From a checkpoint of a small image flow-matching model: norm layernorm, moe top_k.
Rows from block 7 of a small image flow-matching model, named by matrix and row number. Rows with one number within an expert belong to one neuron, the router's apart. Each number is 500 + 50 x the weight over its row's rms, rounded and kept within 0 to 999. All counts start at 0. Numbers have three digits each.
Before each expert's rows are labels from the 100 images, of 14976 (inputs lightly noised), where the router gives the expert most weight on average: "patch colour" is the nearest of a few named colours to the mean colour under the peak. Only what is clearly more common there than usual is listed. The data: stained colorectal tissue patches (NCT-CRC-HE-100K). In brackets: how many of the 100.
# router: router (model.blocks.7.mlp.router.weight, 4x320), inputs 64-127
# up: expert up (model.blocks.7.mlp.up, 4x160x320), inputs 64-127
# down: expert down (model.blocks.7.mlp.down, 4x320x160, transposed), outputs 64-127

# expert 1
patch colour: pink (73)
router.1:473528502417452468448545515498615542498425531531473445559518574538525467517538510456506556562481493536483539497517492469509443432499426566444571496552501543481533527486520597506415568406474486
up.0:492491425486538489569525441557491505405510495543514459469505515517489551398567524536545525447490430399495436569494445473559543588489438509531478509503452496525492489526450506458534436552446477
down.0:473463580515503534460577544441531420475517547487527461615583466503562502472434555460467539559486589537529504398475546503491543496447508533523535525497481518532542480503555505506443534458571535
up.1:456461519542591534516520439516468495449504500499542477468488515451452490470492420423451531501461499503519515454516437467467424493477549507558553539358489522405446495517491503431511525488555547
down.1:483492572495497540502505559474542459565522397583555619445521404595584494501500564460513571540560441402462493510466508575530447527428425525533566441454447424528508530475478479591539483554554532
up.2:516467478452497542509502429542552482490550464486529382548478455466522478552529531421507475457498501477548632474492520559450479439491499510480507566478451443503501467515489461450537540491603457
down.2:475575482497510436435532663506479542469480490538431514481398552603514557524539474603431514505509480492492389454476479524529454525465474493594473437546549584462448580522505470509496373516483560
up.3:477447525463467523520577514540568494473510535487552544391450554448466578525452417520483473448450436533510485477497513553460499485422517516489537470524493480438496555430500506484509544461490489
down.3:434470540514554552472465451474393533512516475483446432573495529458487489485522606518499536475502478527448479524586574581510477541509512539530538503474503488539497498543523500465486401493463515
up.4:473499488539544529508388433565417572436502522457534503535494502474512502578415423499468541520500493521463441507543431475465578505467504494532494574413528415486535497472467493478517482436509460
down.4:570581455514425462462446515482442443472482503547543469485437538447534436496499506538474463585417485492478515505501507354423526510590521536394486480613490561500483473486460559428433557489437491
up.5:516427574547609397424418433484554600462515522469479490432481464473492522433486433438522429496488535558549441521420530543608454554494459540533492554544387537482481458559506494628595420474473566
down.5:435525405486503605646498516560440499545525460541500446472580432508492508506474531557500526483477474476515508490551442560472483477540539489515530482461623486544463521467503467447437573455524471
up.6:511463404454417518483455591516469433433483529444495524598570563510472422575518453474394601550487477508657495514536457424509496514559592500567443484570577525446481569534521559467525589497452502
down.6:549464491731573514503479473531465531521586459502502524412380461453521569455442506548568438512590549472383501461477489554458563582508354465562486533460440468495557487499464486507498428581536552
up.7:425496468588548461454516452543495462455520395465542535531455521523437465485503483565550421485436430498538453484625538517436490515440546459595521466566370486439591513461540446544505422456509552
down.7:631530502471521479507486493507546520531429588443426406513537515454416541532486450527563536522475429506531546421497471507522565519632514556545412481525574631550443476521502603450485520468480472
up.8:367509422470562509554378491520462528483559450504538542494539412459516564528499539447530530451464526504518544539453506548482555442470502515503514497516491459561500474439483468553473534516582534
down.8:614449611541365549433602492491470552448532566511431485558461495499480426507548502532415525561515431451449491481447514472526423583438485473524414466511495517416508457494494502431481464527461469
up.9:548451488465530461619527523552534568438561445470504532485482522488490502483501529443458587499488464544515401543531486557545477552529517514537534470379444424474440466483451454486505411444531406
down.9:468501509548531444424500460461494473501547557561582578537453521500508536441417507493549522438551565407488450489557510511395525464528549522516526562533491610491514447411433411439476525514426557
up.10:574533451493573507499529468539514525454535493490498509469531528482446468520514507550500521397514477485533463528570533457542547487547528463632493535537528529515483497507451438467543412494494511
down.10:463481488460527508572479550496461419469408470405486590462495476418548524429505570483449522553465477443489483434438441470433460488517527527506495536521506483499513484477464530564547545508455500
up.11:536544470519494465447481468511484478441492428423538492440521472417467508445510592485586493463519575512572417440454570542533523449510530442523514471418420508500582433504478504488525431510467515
down.11:503466469481591507581562580492547525586489566518443575542538484537541476561471438511537596512452474509432563536554418504515443498462510537527471463560603467498380527474553472558399456532555534
up.12:489486497456520461472555521602459517467514496453453603475449486485534557482448529558428442523543470531479454498509504590485551515407478390540336423497479544433433483535451529545481447502554451
down.12:470475465469555380651489495483607450466492443560479442522530469506462440587400422433491555469480609525512584507566545514516560497583507602537583491529414422573522507506508519565572541460476541
up.13:517576423471467453498449539542513496438442431447478487488479378486460536467529540440551477501542501426511479484586467565454512492442471571502459517596461446484577471481538588528460448556561507
down.13:545472589552494558431580458433527483513459551546525511555438582435393505569459551562562491570497497545436530390405512487530535646516495478549482534486531526507491475434483441507464450512477472
up.14:442501582536440568504555518554488401515591508409464557429398501491480487476548442471561522409438469472482450489530469506546461551488495551498463485466555583469499424467497449513486483525555520
down.14:510465479409516549496491469488469524487457516591451465550529473526535462420403534511394508521525532495488449504536582605535504466451508444559588531468475419494537495538534535468555447483446440
up.15:578602445543497497511497434548541506529541481552476543427487489457501488469530547485539568502537530487475337470527506586500407563421437503555501499492480590457393382444468378491488451520446521
down.15:423409567447501523511407523521505466420490540459500490546572488556528547505448477454408454524450532557455579430414487419513516515510452554480538463527532380548600522568479615505491502410622491
up.16:428544592458572433500542381545543485460463481487477501521459542471391569446412571440493471519364437556484494476505499489407470451514509494568494539479486553399492441520530496505541448493514585
down.16:496517501497453596436570479519494524501562423591558581386462546509458542523563569461471469508479542522466471462548532471389504548452388467446523543463539468448409508447562398505467552528517450
up.17:422634449421465523516434501514522618508444436549507441434472540543576425484462545526453519484504488445567489532606471596486497403548549552531524439492503545623506517514479397486497499398507475
down.17:474507510544474539444404434464508505487553445435494420574414465413526515479424547563550459552544548481472587546467587435424608636485378467510510524481446499568481568404501509522473562537493477
up.18:490473533473476554513484467485540515546542430494469511502513533559532489465425512486444573433404493504518569546513521449462567519574551415532581433551547517577547572531490435478527520514523550
down.18:510421535543544468402459545510426583495466493532438605503384513439452512532506500468536448518522536435496472423418514446452478508599434529481488568560566589518497517444506459507458543516467535
up.19:554565413530453511473500479548487580496510438475430537475471443439424499457451472576545455479558563474475422481468515539513548455495492472460409410532434450463478542439465504573461422558569519
down.19:461502545437507478498500439434547438531464508544537518508551506510545560589513542439578519566423435532476541533568577529536508530485514460599609482528514479521568514492543500536522560551473520
up.20:443487516521612520515433452651436521480494534466600534413448487460339498542437537452439518466488544512462500513453426456478510490483446437508534558463466442506481471440462492406535540554542610
down.20:456432522592487450373441547516390481510545595502513488529502517531433491503547483507594549559455538447512509540485504474563460463474416444542541450565490507480485514388475522547424534547535501
up.21:523553460484452468567387525547474489495569544456422459521513404491501432528485465558596526480543530517467485479493484551537545431538522517486403537549525427514518532471467564422476449516502493
down.21:562500499507486587485515459419450477525434429545528593450496557531416494526419497427501421475451548498498526430476498513379497550459509472537565496515487436448510480485512394520488460584518489
up.22:544413529586476478494612475524479520504419471472524473417491550515524505390450555438472508433541472429499470430517541657552464504442531528599545464402434442477471513459465515490480513522600458
down.22:431554536434532494524384431499472456447594510516442536506547442458501514542515524531532423502498473618512503572547437510401418553547538482438437539536542516491455449635480368625474447456420530

# expert 0
patch colour: brown (91)
router.0:502437581573558461484491496509538473469547495390486472469518478409463574506500518517554494482541553515618458525495579482503492562519488499599490534506420499515463460496480508508612391584498530
up.0:542523425498458580427511520524481538449588622498418563440467475476467535493495463518464505545468486455456403512447519543557463532483578553539471488553479485368491487438485559505533482509502597
down.0:447515534462528443539500443561570477565480406510508512506432495501533474506443597466530550511539499598505635530556529411421585503536566459487509487426473484557509503527563467482531511518456393
up.1:540474538432467537498506539540439524484416513519527565505487434457521529532477503375486465470488498486542481446479446529587470476428496495465442454475541481452510512574621536480431487563476507
down.1:511589477498545492584446461473579488587580507526451470462545533519530512438512490475496518482439521431514561510514491487487535441517462509473487579505487487589470534486537578506574485469471477
up.2:533492524494567601474515498510468483476479424540536522547447510420507546534556493537500503404484492497527456539470580533516440497501544382526524581510503508487537532492541457445475459477429581
down.2:526533463563477500547528443530577446551444532534438537312495448603593518490486500461576554559448458596414488516594456452494581507491495609406508368505511521560508500525527550543526470450562519
up.3:443488572543507403490540597515540482495465494503440649583473499521429600441475444432584499514520434449455486437479538440485515529475586504514525494459452552513454516412539551529492470539481495
down.3:588528475472490589471449395547467458478445496488516408460537448498560453586497515573439499484422491494534423617572507602577517421470482495494451438483503455573525491596464487489497503495551514
up.4:507505449465530492503440471523534427482444381496540482461514525474467522468572607510494465513429424539508432424550548594447466613550568398526468487515419412413538455531523558485535462455461513
down.4:490507488510492464490497502546436539555613554524500545564434577531498475477499446421473481458621586469518548435467477396465547457494523550513488510466524594541445532531490479377408528502571465
up.5:429556481450533500522485529507615608450576483500538481554497463496528535568506521491518568559471571536553495535547448460424549403503464556446501442525574528369556525531512458505484529442513498
down.5:517408609511482501482540512553384472510481488542462484491511509410496486439504518558397542425537372429564441427454522448524497472444577448539481507366485476540485517467538533468536502491543510
up.6:485519408451411574517502511494526489465477469571466478493551397511498511494465511491493500448516474392514534545583576507519501487534474526499542496431477570427587570558521431515530506527516468
down.6:554486597549550573496578453498511502537494589508580472520517654511512560455539500508512528557502468532492473462469401516520476503484525514516444550523537403431461495452466533527459519464514547
up.7:513537491491455439511537584483495522484530433514458531397428453522487458486469522513519517477450509496488438429460554456506637525406528468491382422590472410558555423447440449478441476477510546
down.7:522508466542504589572416409499522464511472587499529452560534486446507526508583458483514507482522411520514517515606511554538489491612521499433529601425507475533420527557501560472462529598444438
up.8:507511513424434524484541506546480484463523403406488464552592472496487514394546582493565470465523417462490519483553516475481456569519522573525443512529597502434565491488589625581551502503541541
down.8:480551494504464430450498498468532509470496463539538486529446566491580429523470438444509530572473493512535471461543516509549510469451475428528476452507442511581527534531552436377447482478460526
up.9:635497511483528538467443491508461529465543540415540560515465483430408552507485419478502509442564414480562483459551536530570569448486529489516460539565545498502471442535511519464560465552545563
down.9:402478423479491496493560499523533550484418387470413516525547498548576520458516551469524602540446543408532569452491494476434418533547468489518572444502510477526521530443536518553447507440374409
up.10:476498498571503483478468505545495418501572493472489495527516483527477434502414489503513536504529509510491511480470466508515413462468517544532560484425443523454507489396464507468512551514398551
down.10:453480411464451506469465507530536524490511549464456461483445438469515517522563434454509402472462472468524479566564528450456616501564431438464397549530596478489539473546530555430521510521648426
up.11:552454586500440450551507480519477469458480456555466517493499496557480486438480587427530549469394479373450459458549557517566494497466565488502499434581455475466532550502441455541492496517480436
down.11:449542488477436525526543476515496526554531586450537535517424426441494527494436506569487441518600461572508581543469555478445479490471568479576399568408531412515378419457464530510503496511439509
up.12:514534509475539465490540467550476542437472447513458462440533482447541505479522609621383453408461568480495541504487583505470556560439577569584426464484563541531527490515521447513550516520535588
down.12:455501459552487466579498469331562528533557547551557617490537444491463503534536394430594515548508469440527448449480405545542445458576492505430543534536524438438461453440586550456451517445600446
up.13:552511554443531585492605492536532515453415501489470516460402628584512519464493551458440521441414481490514505496429485568539490452469496588456561591477484467523526490502487461523411548430530463
down.13:519523467519533430430425376479496470461528564436471539526581394430516517550491483536510510545558519538517510476572557478489463502520528444454454430493556501467511438491446455562494405516519568
up.14:407571491472576477488523476537503429518500521566503537464447489475437506541518450490458555448458475496475553531427490396479530455443450480534443531553436478458502451468507548324552548494473601
down.14:529512497476569477484518659500498518591511484429377498537488592524528502442547624500534569573488544557525479558603483509595504507513495516463528544471625476456407496527585503589420528605461446
up.15:478441485411486467472482491525558492342473528535458560483466498431463504403499505482459434524568516591486391498475537485509449501495545398477467478495485533506520552481448475554501447519478516
down.15:523536492542460501431480540531459511586487485448481452430493488584522439529516480486507534515417537409457620523582484554513537484467528566571470531515494497446520446546539459481502523478542498
up.16:500534457406482507503455530490527508577510542484554528535547519494398432504542525422421602422505492550578462590565529466428409507404530478540563436449554548415418472538571566464558498521398501
down.16:501450504589502472374531507593479495426556495501440483480403487543514546489412456545512470606465552484403532461430525473543541481634330536467511497517481552559590545438466482452473529440581510
up.17:533587467475509529514538481500447584470492434528468579439434531594364509441456472480395556529489465479514501388464388473532458572506535514418571457451443415504422376466508534556459559529534590
down.17:426435441497524489451483484565580516448504487400583495580521538439592486530529481538548482394523594586429586627585626508505528465441502461541454455513523591503537579496457467513516429430509445
up.18:431533503416518592513490567558564527489505528449534562505398415532468509486493448530463578476393420511489536478429430442369535426383432587435544513450518517506465460495449449461416479464458460
down.18:530431550494494542490508445561462507524552476471436533555508579481490526550547548491474516471510503561518490614574545584520484414414510471575457524478509543442523555440476544434550531448499536
up.19:508485497484508536451454558535545465486585508461505540546537391463488565397458467482425487540603463451498439460601561521456424559492579476522512475581514492470454486588502418548567468453596476
down.19:579494423498393449549449481513500533495454455494493458500451492465538480577552557495511496541433451457464587533425463476549462518457467476503472532434548417530518541473454610459476551544348533
up.20:483548519504534539522444402533506510400420441572463508513496571496412524395599514454553488503460489558488455567411498411570573470444469479492502513508436492466555508477556502508528428531537483
down.20:455448452469512447468605589509429428496475511423547554479545451489569502589513500488447560447566499414572547470453500550441421512535535468531514494551511577506509490471395522494468561482484562
up.21:465542561474527526428458502546454407502523516445542452519524498528450364454473440474493532448343438459507535470539476467516442473473525596451445497522451534508571562534470490428513442554484539
down.21:465474405485466502599589479489522556506462471472509576492500504507500609402480533526462518467565545492510448452489498540489516476558501340598560512506548492514476453442560573525511509449534460
up.22:519527579502448491457501485508549548470485462409437494592478465604481609467423554528549525522483522453490490537543548517458499430577514475523468475520472535448477442451475544589506470465528477
down.22:444469471494578461580474518471471457501486499557510538494555552490563444536565469460501547540477523498475523507515399498552493521487520443498525519474474453579574525528547479440515524539561528

# expert 3
patch colour: white (94)
router.3:499495478514544632531469460464361548576548515585512513477489433501500489545582515483450536555512457453566475494458408556460514509519547448490459572531565504523554509520510402499453607554503502
up.0:457403585421601522474463530651439423488539487539517540544516503436494536548514539440484522390534414523504443487458541543526551506445430427494493510489510496505495444479490533437502530497557455
down.0:523534510622556506563419561511409526549557536498502470498552443428542523555573534519522429514559438525439496574402463531466471481483411459465467467477516490431484529483462481481515532569508452
up.1:462524455398473479441508533537506557473562529513526545492498453477527528464483478498544468503502460376454442454537557565617516489433457513546480480521498448432462470462415467595488466510592560
down.1:518479510528419478593552478310538545549409448591484406469460492480460432557478507447533505557423507572494595500528529428374533555552506522456566444499466505571494471535569492560435528506487556
up.2:498479453455515396480506540533482531416471459515446423563525488516528485434476554439529498507541509425502463522563576564614497502412458498525546473434411467458511512574404542542437394451492382
down.2:479507555551407504474559434459579431563496501500651506435491526506501583489463496549496415478509511485475511459469417451413531530575489527469462462522508554496563474469476486536448600443507619
up.3:450506510444531453521526440510608524498497539480553473501478559540450517420486530379483510464452473522534449525513563515435522434449514542537492515437442480403507509503515523529433448430508592
down.3:513564484452374554432541520465470490533487455543518528569403404520520501525499490554477405546481537499447520483537465456505549507524428477414521450507500563576508482556476481494500653489530455
up.4:442455494372533501480432565650446542460553504543547510520469438501396515548549566395455562444550386444461476582507562511544529422451442498465484535452530452520501419421480481498469570525593511
down.4:574514588524479582536515558499366554563564543506538504521534471455471485564584559505512450570488403497510469608388462458526435496464479491485421441490547509438446542426511415487468505584490469
up.5:450530461394536513506569500511613535467456502464484496454459489443488465473490403490483457440482484607440448472525587503494509521443457470509504531415529480442438479497444516461542438456473522
down.5:493553510517418568375484532470472463555550483510494488519479553523437535414557587508520596509410536446502540490559518542537417441532482592493653468551422541480547524450479522524452569464453469
up.6:576506453452502501554506524534497493469569445546438545487539529507501581517451527593437484534456513558544540471468444578479495482572521503581414464468534436460475556473525413547506529479515444
down.6:500496470411486504374560467542551495441443499460530519479467500498478527448425505491515457497493571449526480431580594378545591471446526456549568549420464496546503446516537551479507444481562507
up.7:522528549463468491448529520511586495437559534517461533446486439486482520452477485485547479559561527485450388489469514613603484491403473528457520458482416463489447469442465553569503505425591542
down.7:522545472561495530411440455366442537625434478419441465550397413494505515557539452528513406436440450486523600481524515450431488483597485499505542454595515524569544530533481497569515496579496539
up.8:495566464382527428467504485503502501463462450462469526566433437501461488473480519463538514482413488460441505441563586504488533456438507536499502510548500486520593528470554599527457394410497532
down.8:385390500582554503571488490484560482481543514524504488467561542498549472505441489520546533564557506470522564529462428516502490560507427451522537512459494483516447453484473483485483525440460507
up.9:529670490479439562572451528534533576456389483511465484490524564534401411537486532474450600504466460534519461507562441476463539454572507558463626472515528505508489474514497431424483531466532508
down.9:463464426522483443525488473481522471485507483509494508437445488368498532472494508439584495470608489485519476587419557434494585565439463486444584483433448480414509453489466546510475460526509420
up.10:494460542482505468486602404523558479418517475431509551410498531555503528466473499579547450482543429514494598422614461559475481544561475515531521542577477489516523484528437434461514470507549471
down.10:477475401464428505466503489447430506462510439470504526530476539447549566525495541438515484475498548488533394556542626426431595511406503470453507453543497479451528519500538529563412488498529525
up.11:458524471453509539539530474502423497477526485574475565488619537540495475526524455535437592490479476524526583550513443516517507529526541480571420395555547438513495564584525430408544565545552494
down.11:477450509469484447445532473604569475417482424485484468483370544444450512444469563462498455447534553501466474467522600418508527524447454477484514510479415506488520419448482612499503396410508521
up.12:464520491382478450459503519540578531425539516476387543573462516446458539447464536538512443497539495463439521500512585469500529509502479570493456455597502473550499496437503509579414450487501480
down.12:536600549531489514496478460373543431599413441551558566475529396591539524536560500471551487530473452464482502519470548608533466474466452509535554550490520426538543613518545513635590486574504585
up.13:464539470487539444463561456513547476461492403477534541554395517507468463469468490531539436494442437464463474473613559471429527456481500459533583480534416513462540525459491454568480424406494565
down.13:595533509519494483548470484383551499573503535465429373517504469454450536530524470503600548512456418533529502437487501516559518548572508591535422499493547587546449494536525605433485513509483508
up.14:393483511504525590504479489555487466454527444576499501500500479492540497543397499529475503528573481551476439447572420533441445498500507452524606454457465470512529481527463411482469538337519458
down.14:395505552446391509445505473452561432515454494536548432510508544533490487608550553491455475613476476562570407543495569498443513499445527472487548488495540496514570470494527444485439518487439505
up.15:541463414416472480492573538541540457421519523473439446445499545455442576487492494512525482427554424441489515483535575471495517517438494560480484583408552486473525421501472472467521453447467470
down.15:388450561598586490463418506393495490542480432496512499552463393512548468476520521487493509478502529532489523489461456617498476459522493449469497482568421522597561589457481493517469553514569520
up.16:429528463400488393468541543538516481520459459517482500471478461468551489512475541484486496462452455495412618446574576479514406540409456498502483432456554501541519433500529509553522510508499439
down.16:504527424536463565551536512330570543439541546479479531586523506536479520445557443487525483554516537419572365516435534641559553512526442535491543587498484470444508536496466525476432478503532557
up.17:516457606501523501516550513543554548458543488433508492472499433579566436418437548489466477519537506479479440436584378585480470583512526550468512402418552524497497551538475475502439443382460480
down.17:423524486422523454408474508495454400402468450484487483550515507387537547541528524542517515446503598494544490528482555472542531455413554411501487507545508543487447498508493515496519474634563479
up.18:458502481370517428491502488533499518468509470503512582524382445562463557456527561332487499414428402407462488522598577454476567404469470540468513535536515511473549498489538550476469467471511537
down.18:579517505531497488555539493267477547511417469488510414564505455446412478472492520526593498534482471562515460440492559500556411621587602512514466483511521520485513480462541483479493405533396537
up.19:503431479426423528561527570540441605431546524569525412494485545466381468583527612420460550496471460478477461574474454523461474471535547466553618473509544503369501418547532474416475580499542529
down.19:432439498546490447514534574340502525545558506540479459570475524503500456469529533490522477564547464517579440470467568554523598522556455440527544499462557489556522504461571539490395488498479510
up.20:438504513397438498509435516503512476442460489501569480526497581543422360519528506488412627437510435552548484545704504434451569429556593547569545445640539512526480526557545476422426525480509578
down.20:481431486564540487450526484482503493471590485407459480517357474388491581533551583473565450469545566451499447516416632503474550486434399504485520544465456515481587481405552532521474437559498517
up.21:533485554530431509523523481550522597407373522539534524473533536489440511471465552448465471568440552482502537510557373447579527542549533506527551461542503501453520466566457423455489462466566477
down.21:427526471474520395515503568451503563554560462483449578553450529468535424472433504436473406378538492511517423519555554524445553423370459437502448465484511433474494538530560474509572450573538499
up.22:521504534493407537587541549516564585526577502527554505405458485471406485456427523480470462526483430510491361498578404513452461595542552632510562426427537536488505447520610520561437488377476586
down.22:501497461517479516433455571320437412474501510547404423501543511448524520532528459607481471544506519480557545577353545518479483531441486411534480525493496522499485452561487476464517458582462488

# expert 2
patch colour: white (98)
router.2:509493458520525575600493450477401572583556490586519572502567429507484569519521479489469467516519571451401536510473406543487479568475476455510477544522549482537541539548519459476536542556493468
up.0:566454505537518536474596525693536526418486476473469507501511483491398542519534597560489455513513500594464380453516545499461424467495479548472485439522525461430554521475537543463453449445528580
down.0:496481523561564535510489524437564479450511548528483442565506555604507546481545493560452510498524634577494539485434511510495469481527476526483454532491532525521494509433520514486426514516543534
up.1:468598472439496527508522499562466427486457442461378483505543538467513510519422493569452528583486517518451452524503476438520458540480537494492533470518498449495510523547501610471532505400487493
down.1:551504547479429461514535515396531473415523397490460450457500566443495453486479578526467532597502461470576440506514527570440497540467545469595526539421479472561491409473538472481511416552474537
up.2:485524517502532483518388432538364568501467480565590508438565482552531494483398587483436498523495506493517499482535408543529496447524487467525458564402543545514496504477460435538520546479504520
down.2:519576492469505513440519508482540442606481503505473474497477527516512550449507558544513551466465458470515501484620581573534491443378504464590582493543546424566511541507538549530592454585474516
up.3:495556531382456571529516504646498504486506454550592472469528519554475474482529508478439610471439361545570495519550425480470533366601562592580495441495548523457421541578533460474445566472538521
down.3:523469530586482457432472553381435504426562429439437467522413542391495522531511583501510422497616496457476428496385613415478535548377443457476466545445441486519573497403461606539511449613550518
up.4:417520476503521410540532528705499500516515436562510475490511405467493502567493577442514549434467426502444581485601459474465474512545463516437529396505519597528569449438507487469551520490483488
down.4:465447493547429444522449566435423480507448557527400415498530426497561411607494557442464535559500418576505575561590517496412462578542476480500474375591557575486579467462458473438462543504513457
up.5:447528534471504491466545529637485400482492542556565455463457398558417568564464527429419455441529509513426538552513479491455509480416429487493526536464464478494578533476501422454552588483513521
down.5:541497542606495597481483456642460477535520494478556489535490435507522576531492486504468451522482613575391601490480434504534441521550425485468525502598488486484516476512490465595513633460544432
up.6:565482572542531512451469541631439524461562451522475459487510441491500601584411548428468433526553515522478497505511417453491531511558484493516565489528506525564490392487565437587406569412590472
down.6:590491590560558565460508534434486469554567457514488401495494498478437559501383584392451486500555566505472528410573469606389576522514495551532496541528394538542464496570481377580442532537523535
up.7:477510505511496532500469512595473511544443436504517511420481498535507507533500469491535596513357511402522541486492382531565474476514468530470430520438472520517507447519509450488528485514581511
down.7:536568491468391407454521532433517547610463452509528471462497432483445434503484512485564477466436386383509501467558580530405507455498464597559424429513448422466504538502488511559527472571462633
up.8:454578526288435544504510467505553528444477492520596467528526490529511396481526458523482600466460384479536546455623462508512565426537518555573553404578525616551493542552427473487460503429498505
down.8:526576597629463548438503509430439439488525490484423463453424461426545554579484560522546406540538492470444437565393622492467529557392453461430508475473445433521602440445495536564544485558566445
up.9:457499462490474521571558387561588428459490462468461540490493595535505563469491487577484505536519505583458490437517420530519491520538447451533426460486450538508472512508506423465543497459457463
down.9:534492535440410508449537447487487572523505475559584493489483454468456526457512518523598514487430454463510380509543563406455495511507536517509505496501523457455511458381550517514455467508464580
up.10:458541494454491565476541506693458473453462437562518580455476466537479565459480486537521450509472516489449415537519484432462533471417462608466511521513524503521500503451573492489484513541509528
down.10:476482509551479563501475503508465623472480607542517508447508478592549599470560460510571549510437529536448490542494491520504490540556465631503525442588499576415486518472548534444429535517512528
up.11:423503571513591464543531567653513544499585474414581447430489473494491511541445435502438487510422415529481476489579415491517464497633481496516509468527488468434556469545542468462463536468585558
down.11:537528541612520503523541578414543363574434464463485448398461500582533485618536514519473504502455497472504493518516444544560518462566478540450425446586525499532551512597529509555538435590566536
up.12:534412451533446527483573463538544599511532517459430537454449487555499443487466510422512485536491537474484497452574423466514503559523516491455557447458462495384535512527418501433459467334463457
down.12:484568409448484396480545546439503435428524492547437491560482512441497454460554520438530544451402441509535504530477566462535494391441513478512497501482485487418504510452524530513487432553516560
up.13:521528527509450476510523490565618584518419444411480469436434450526460498473442494492532458539544537430445515440582442475439514570483468424493478431494488496532517483557408482499511502477563433
down.13:533541488424569413507443502405502513532451493400487476523477471410588471464560491464501499384554436512489430556532568451392504455496542467422384522448601504424448430497507440487512426609544549
up.14:503451510519518521544533450570502592463478457525504488464542526569508550465470526439498460569465523572485511481542420526570438558569507508490498555402579446457518521533566441541482520441557432
down.14:538516479419584491500540542442546520575521426565397472519539507506489486465489514497539557472405498517465443514564580537566504401417537554539521550465561389507458508538553487483536455600564565
up.15:467511498390512490486517510707524567493543369601540554530465452502520430490463494478506516491527479487485447436600468488470575396415484466465551485501523541549438462462513516462424516428539470
down.15:443430501517449472455545558455512545463497583526510471485496446529576461502507441455499550522436475570437555474532512522515501471578453479513560457547492569499533475507530511498431570454570583
up.16:514570492478497491565497536650461559448456456557495469512526509513440514527504592520470468475533501478474409502591475510597522493614499460499460534511480530520554546567532516493473431469516488
down.16:465550482534486486460425494550464567531580561481427439537479515506613556437484508603495488519469459515495468501574556492534475385498468487543531519471496489558507545461556521467551468498520498
up.17:465548529520504531517535454708495475399572455467515472537506496454384482565494525401457485568489442499456514517465426470470488533571460464456505455486443529505496529475544498489458466453479488
down.17:516486470584481569519411451507467414455488507437508537527471427492420533642612531443516537576552497509456535486415438478496462612618436608421451497523498531506493589514474428521465571492467448
up.18:539466456500488493503525466641560535522585448442477493483525531445539464523371560516466447503527499601455387434534463576441458520548473477497600500466570552428457604474470472554428490369455484
down.18:509508453509524494440489425425553476495494467417451438543513482467552519487501454587511505507507488496494492472462508535539477460498511434532504554453602536498458544465532482436382417562487513
up.19:468453532510541572476479456605509467484497475443504505527516532547509568562481563548520438504518458542484585449536466543499429562585525455515495471541494452443533549484480418497470564553597451
down.19:431487450508480553522536474448556464445496400447544513529498530463549513491494587451474539424440570537531463547560519543473518466488524572468481467504484486482535524476496564528479451514480564
up.20:498497474496558505453540442542566596502509487418481571419496479558467547504425435523430485540521444536459504417555453509420485461591486525515509550366574454429516575432496539550498568440522478
down.20:478519474442490502489518561473522419455422487481549449524509506471497533487501511527489558503482494494475466490477577514501492481515488474575480507562513463469447491503435592520412486624542554
up.21:499466525464489524526467409689477440467503446481474492426475528487438519547504538429532502477474473437496546364450464544512534486586470452526560511489411460544530498493429481534472618476554493
down.21:561494506587558512485462434467553509508472461485564469547547549503570487519600575423493535463501500449479496501486455606499531458536505497466594604443498472614512548506523466577527579502457535
up.22:377476595510526531473496554613453500480477516511575493535517466518516504567409461522426437523376471534478638502446382516488423486502499452533509468411548461535537544484491446462434608523511475
down.22:507485506467481558484536477425536432472502469480609494549496509509434480492437544486578502535443551513504547385477489478531506510496498537546492503527469488584550528561441541549511422544461533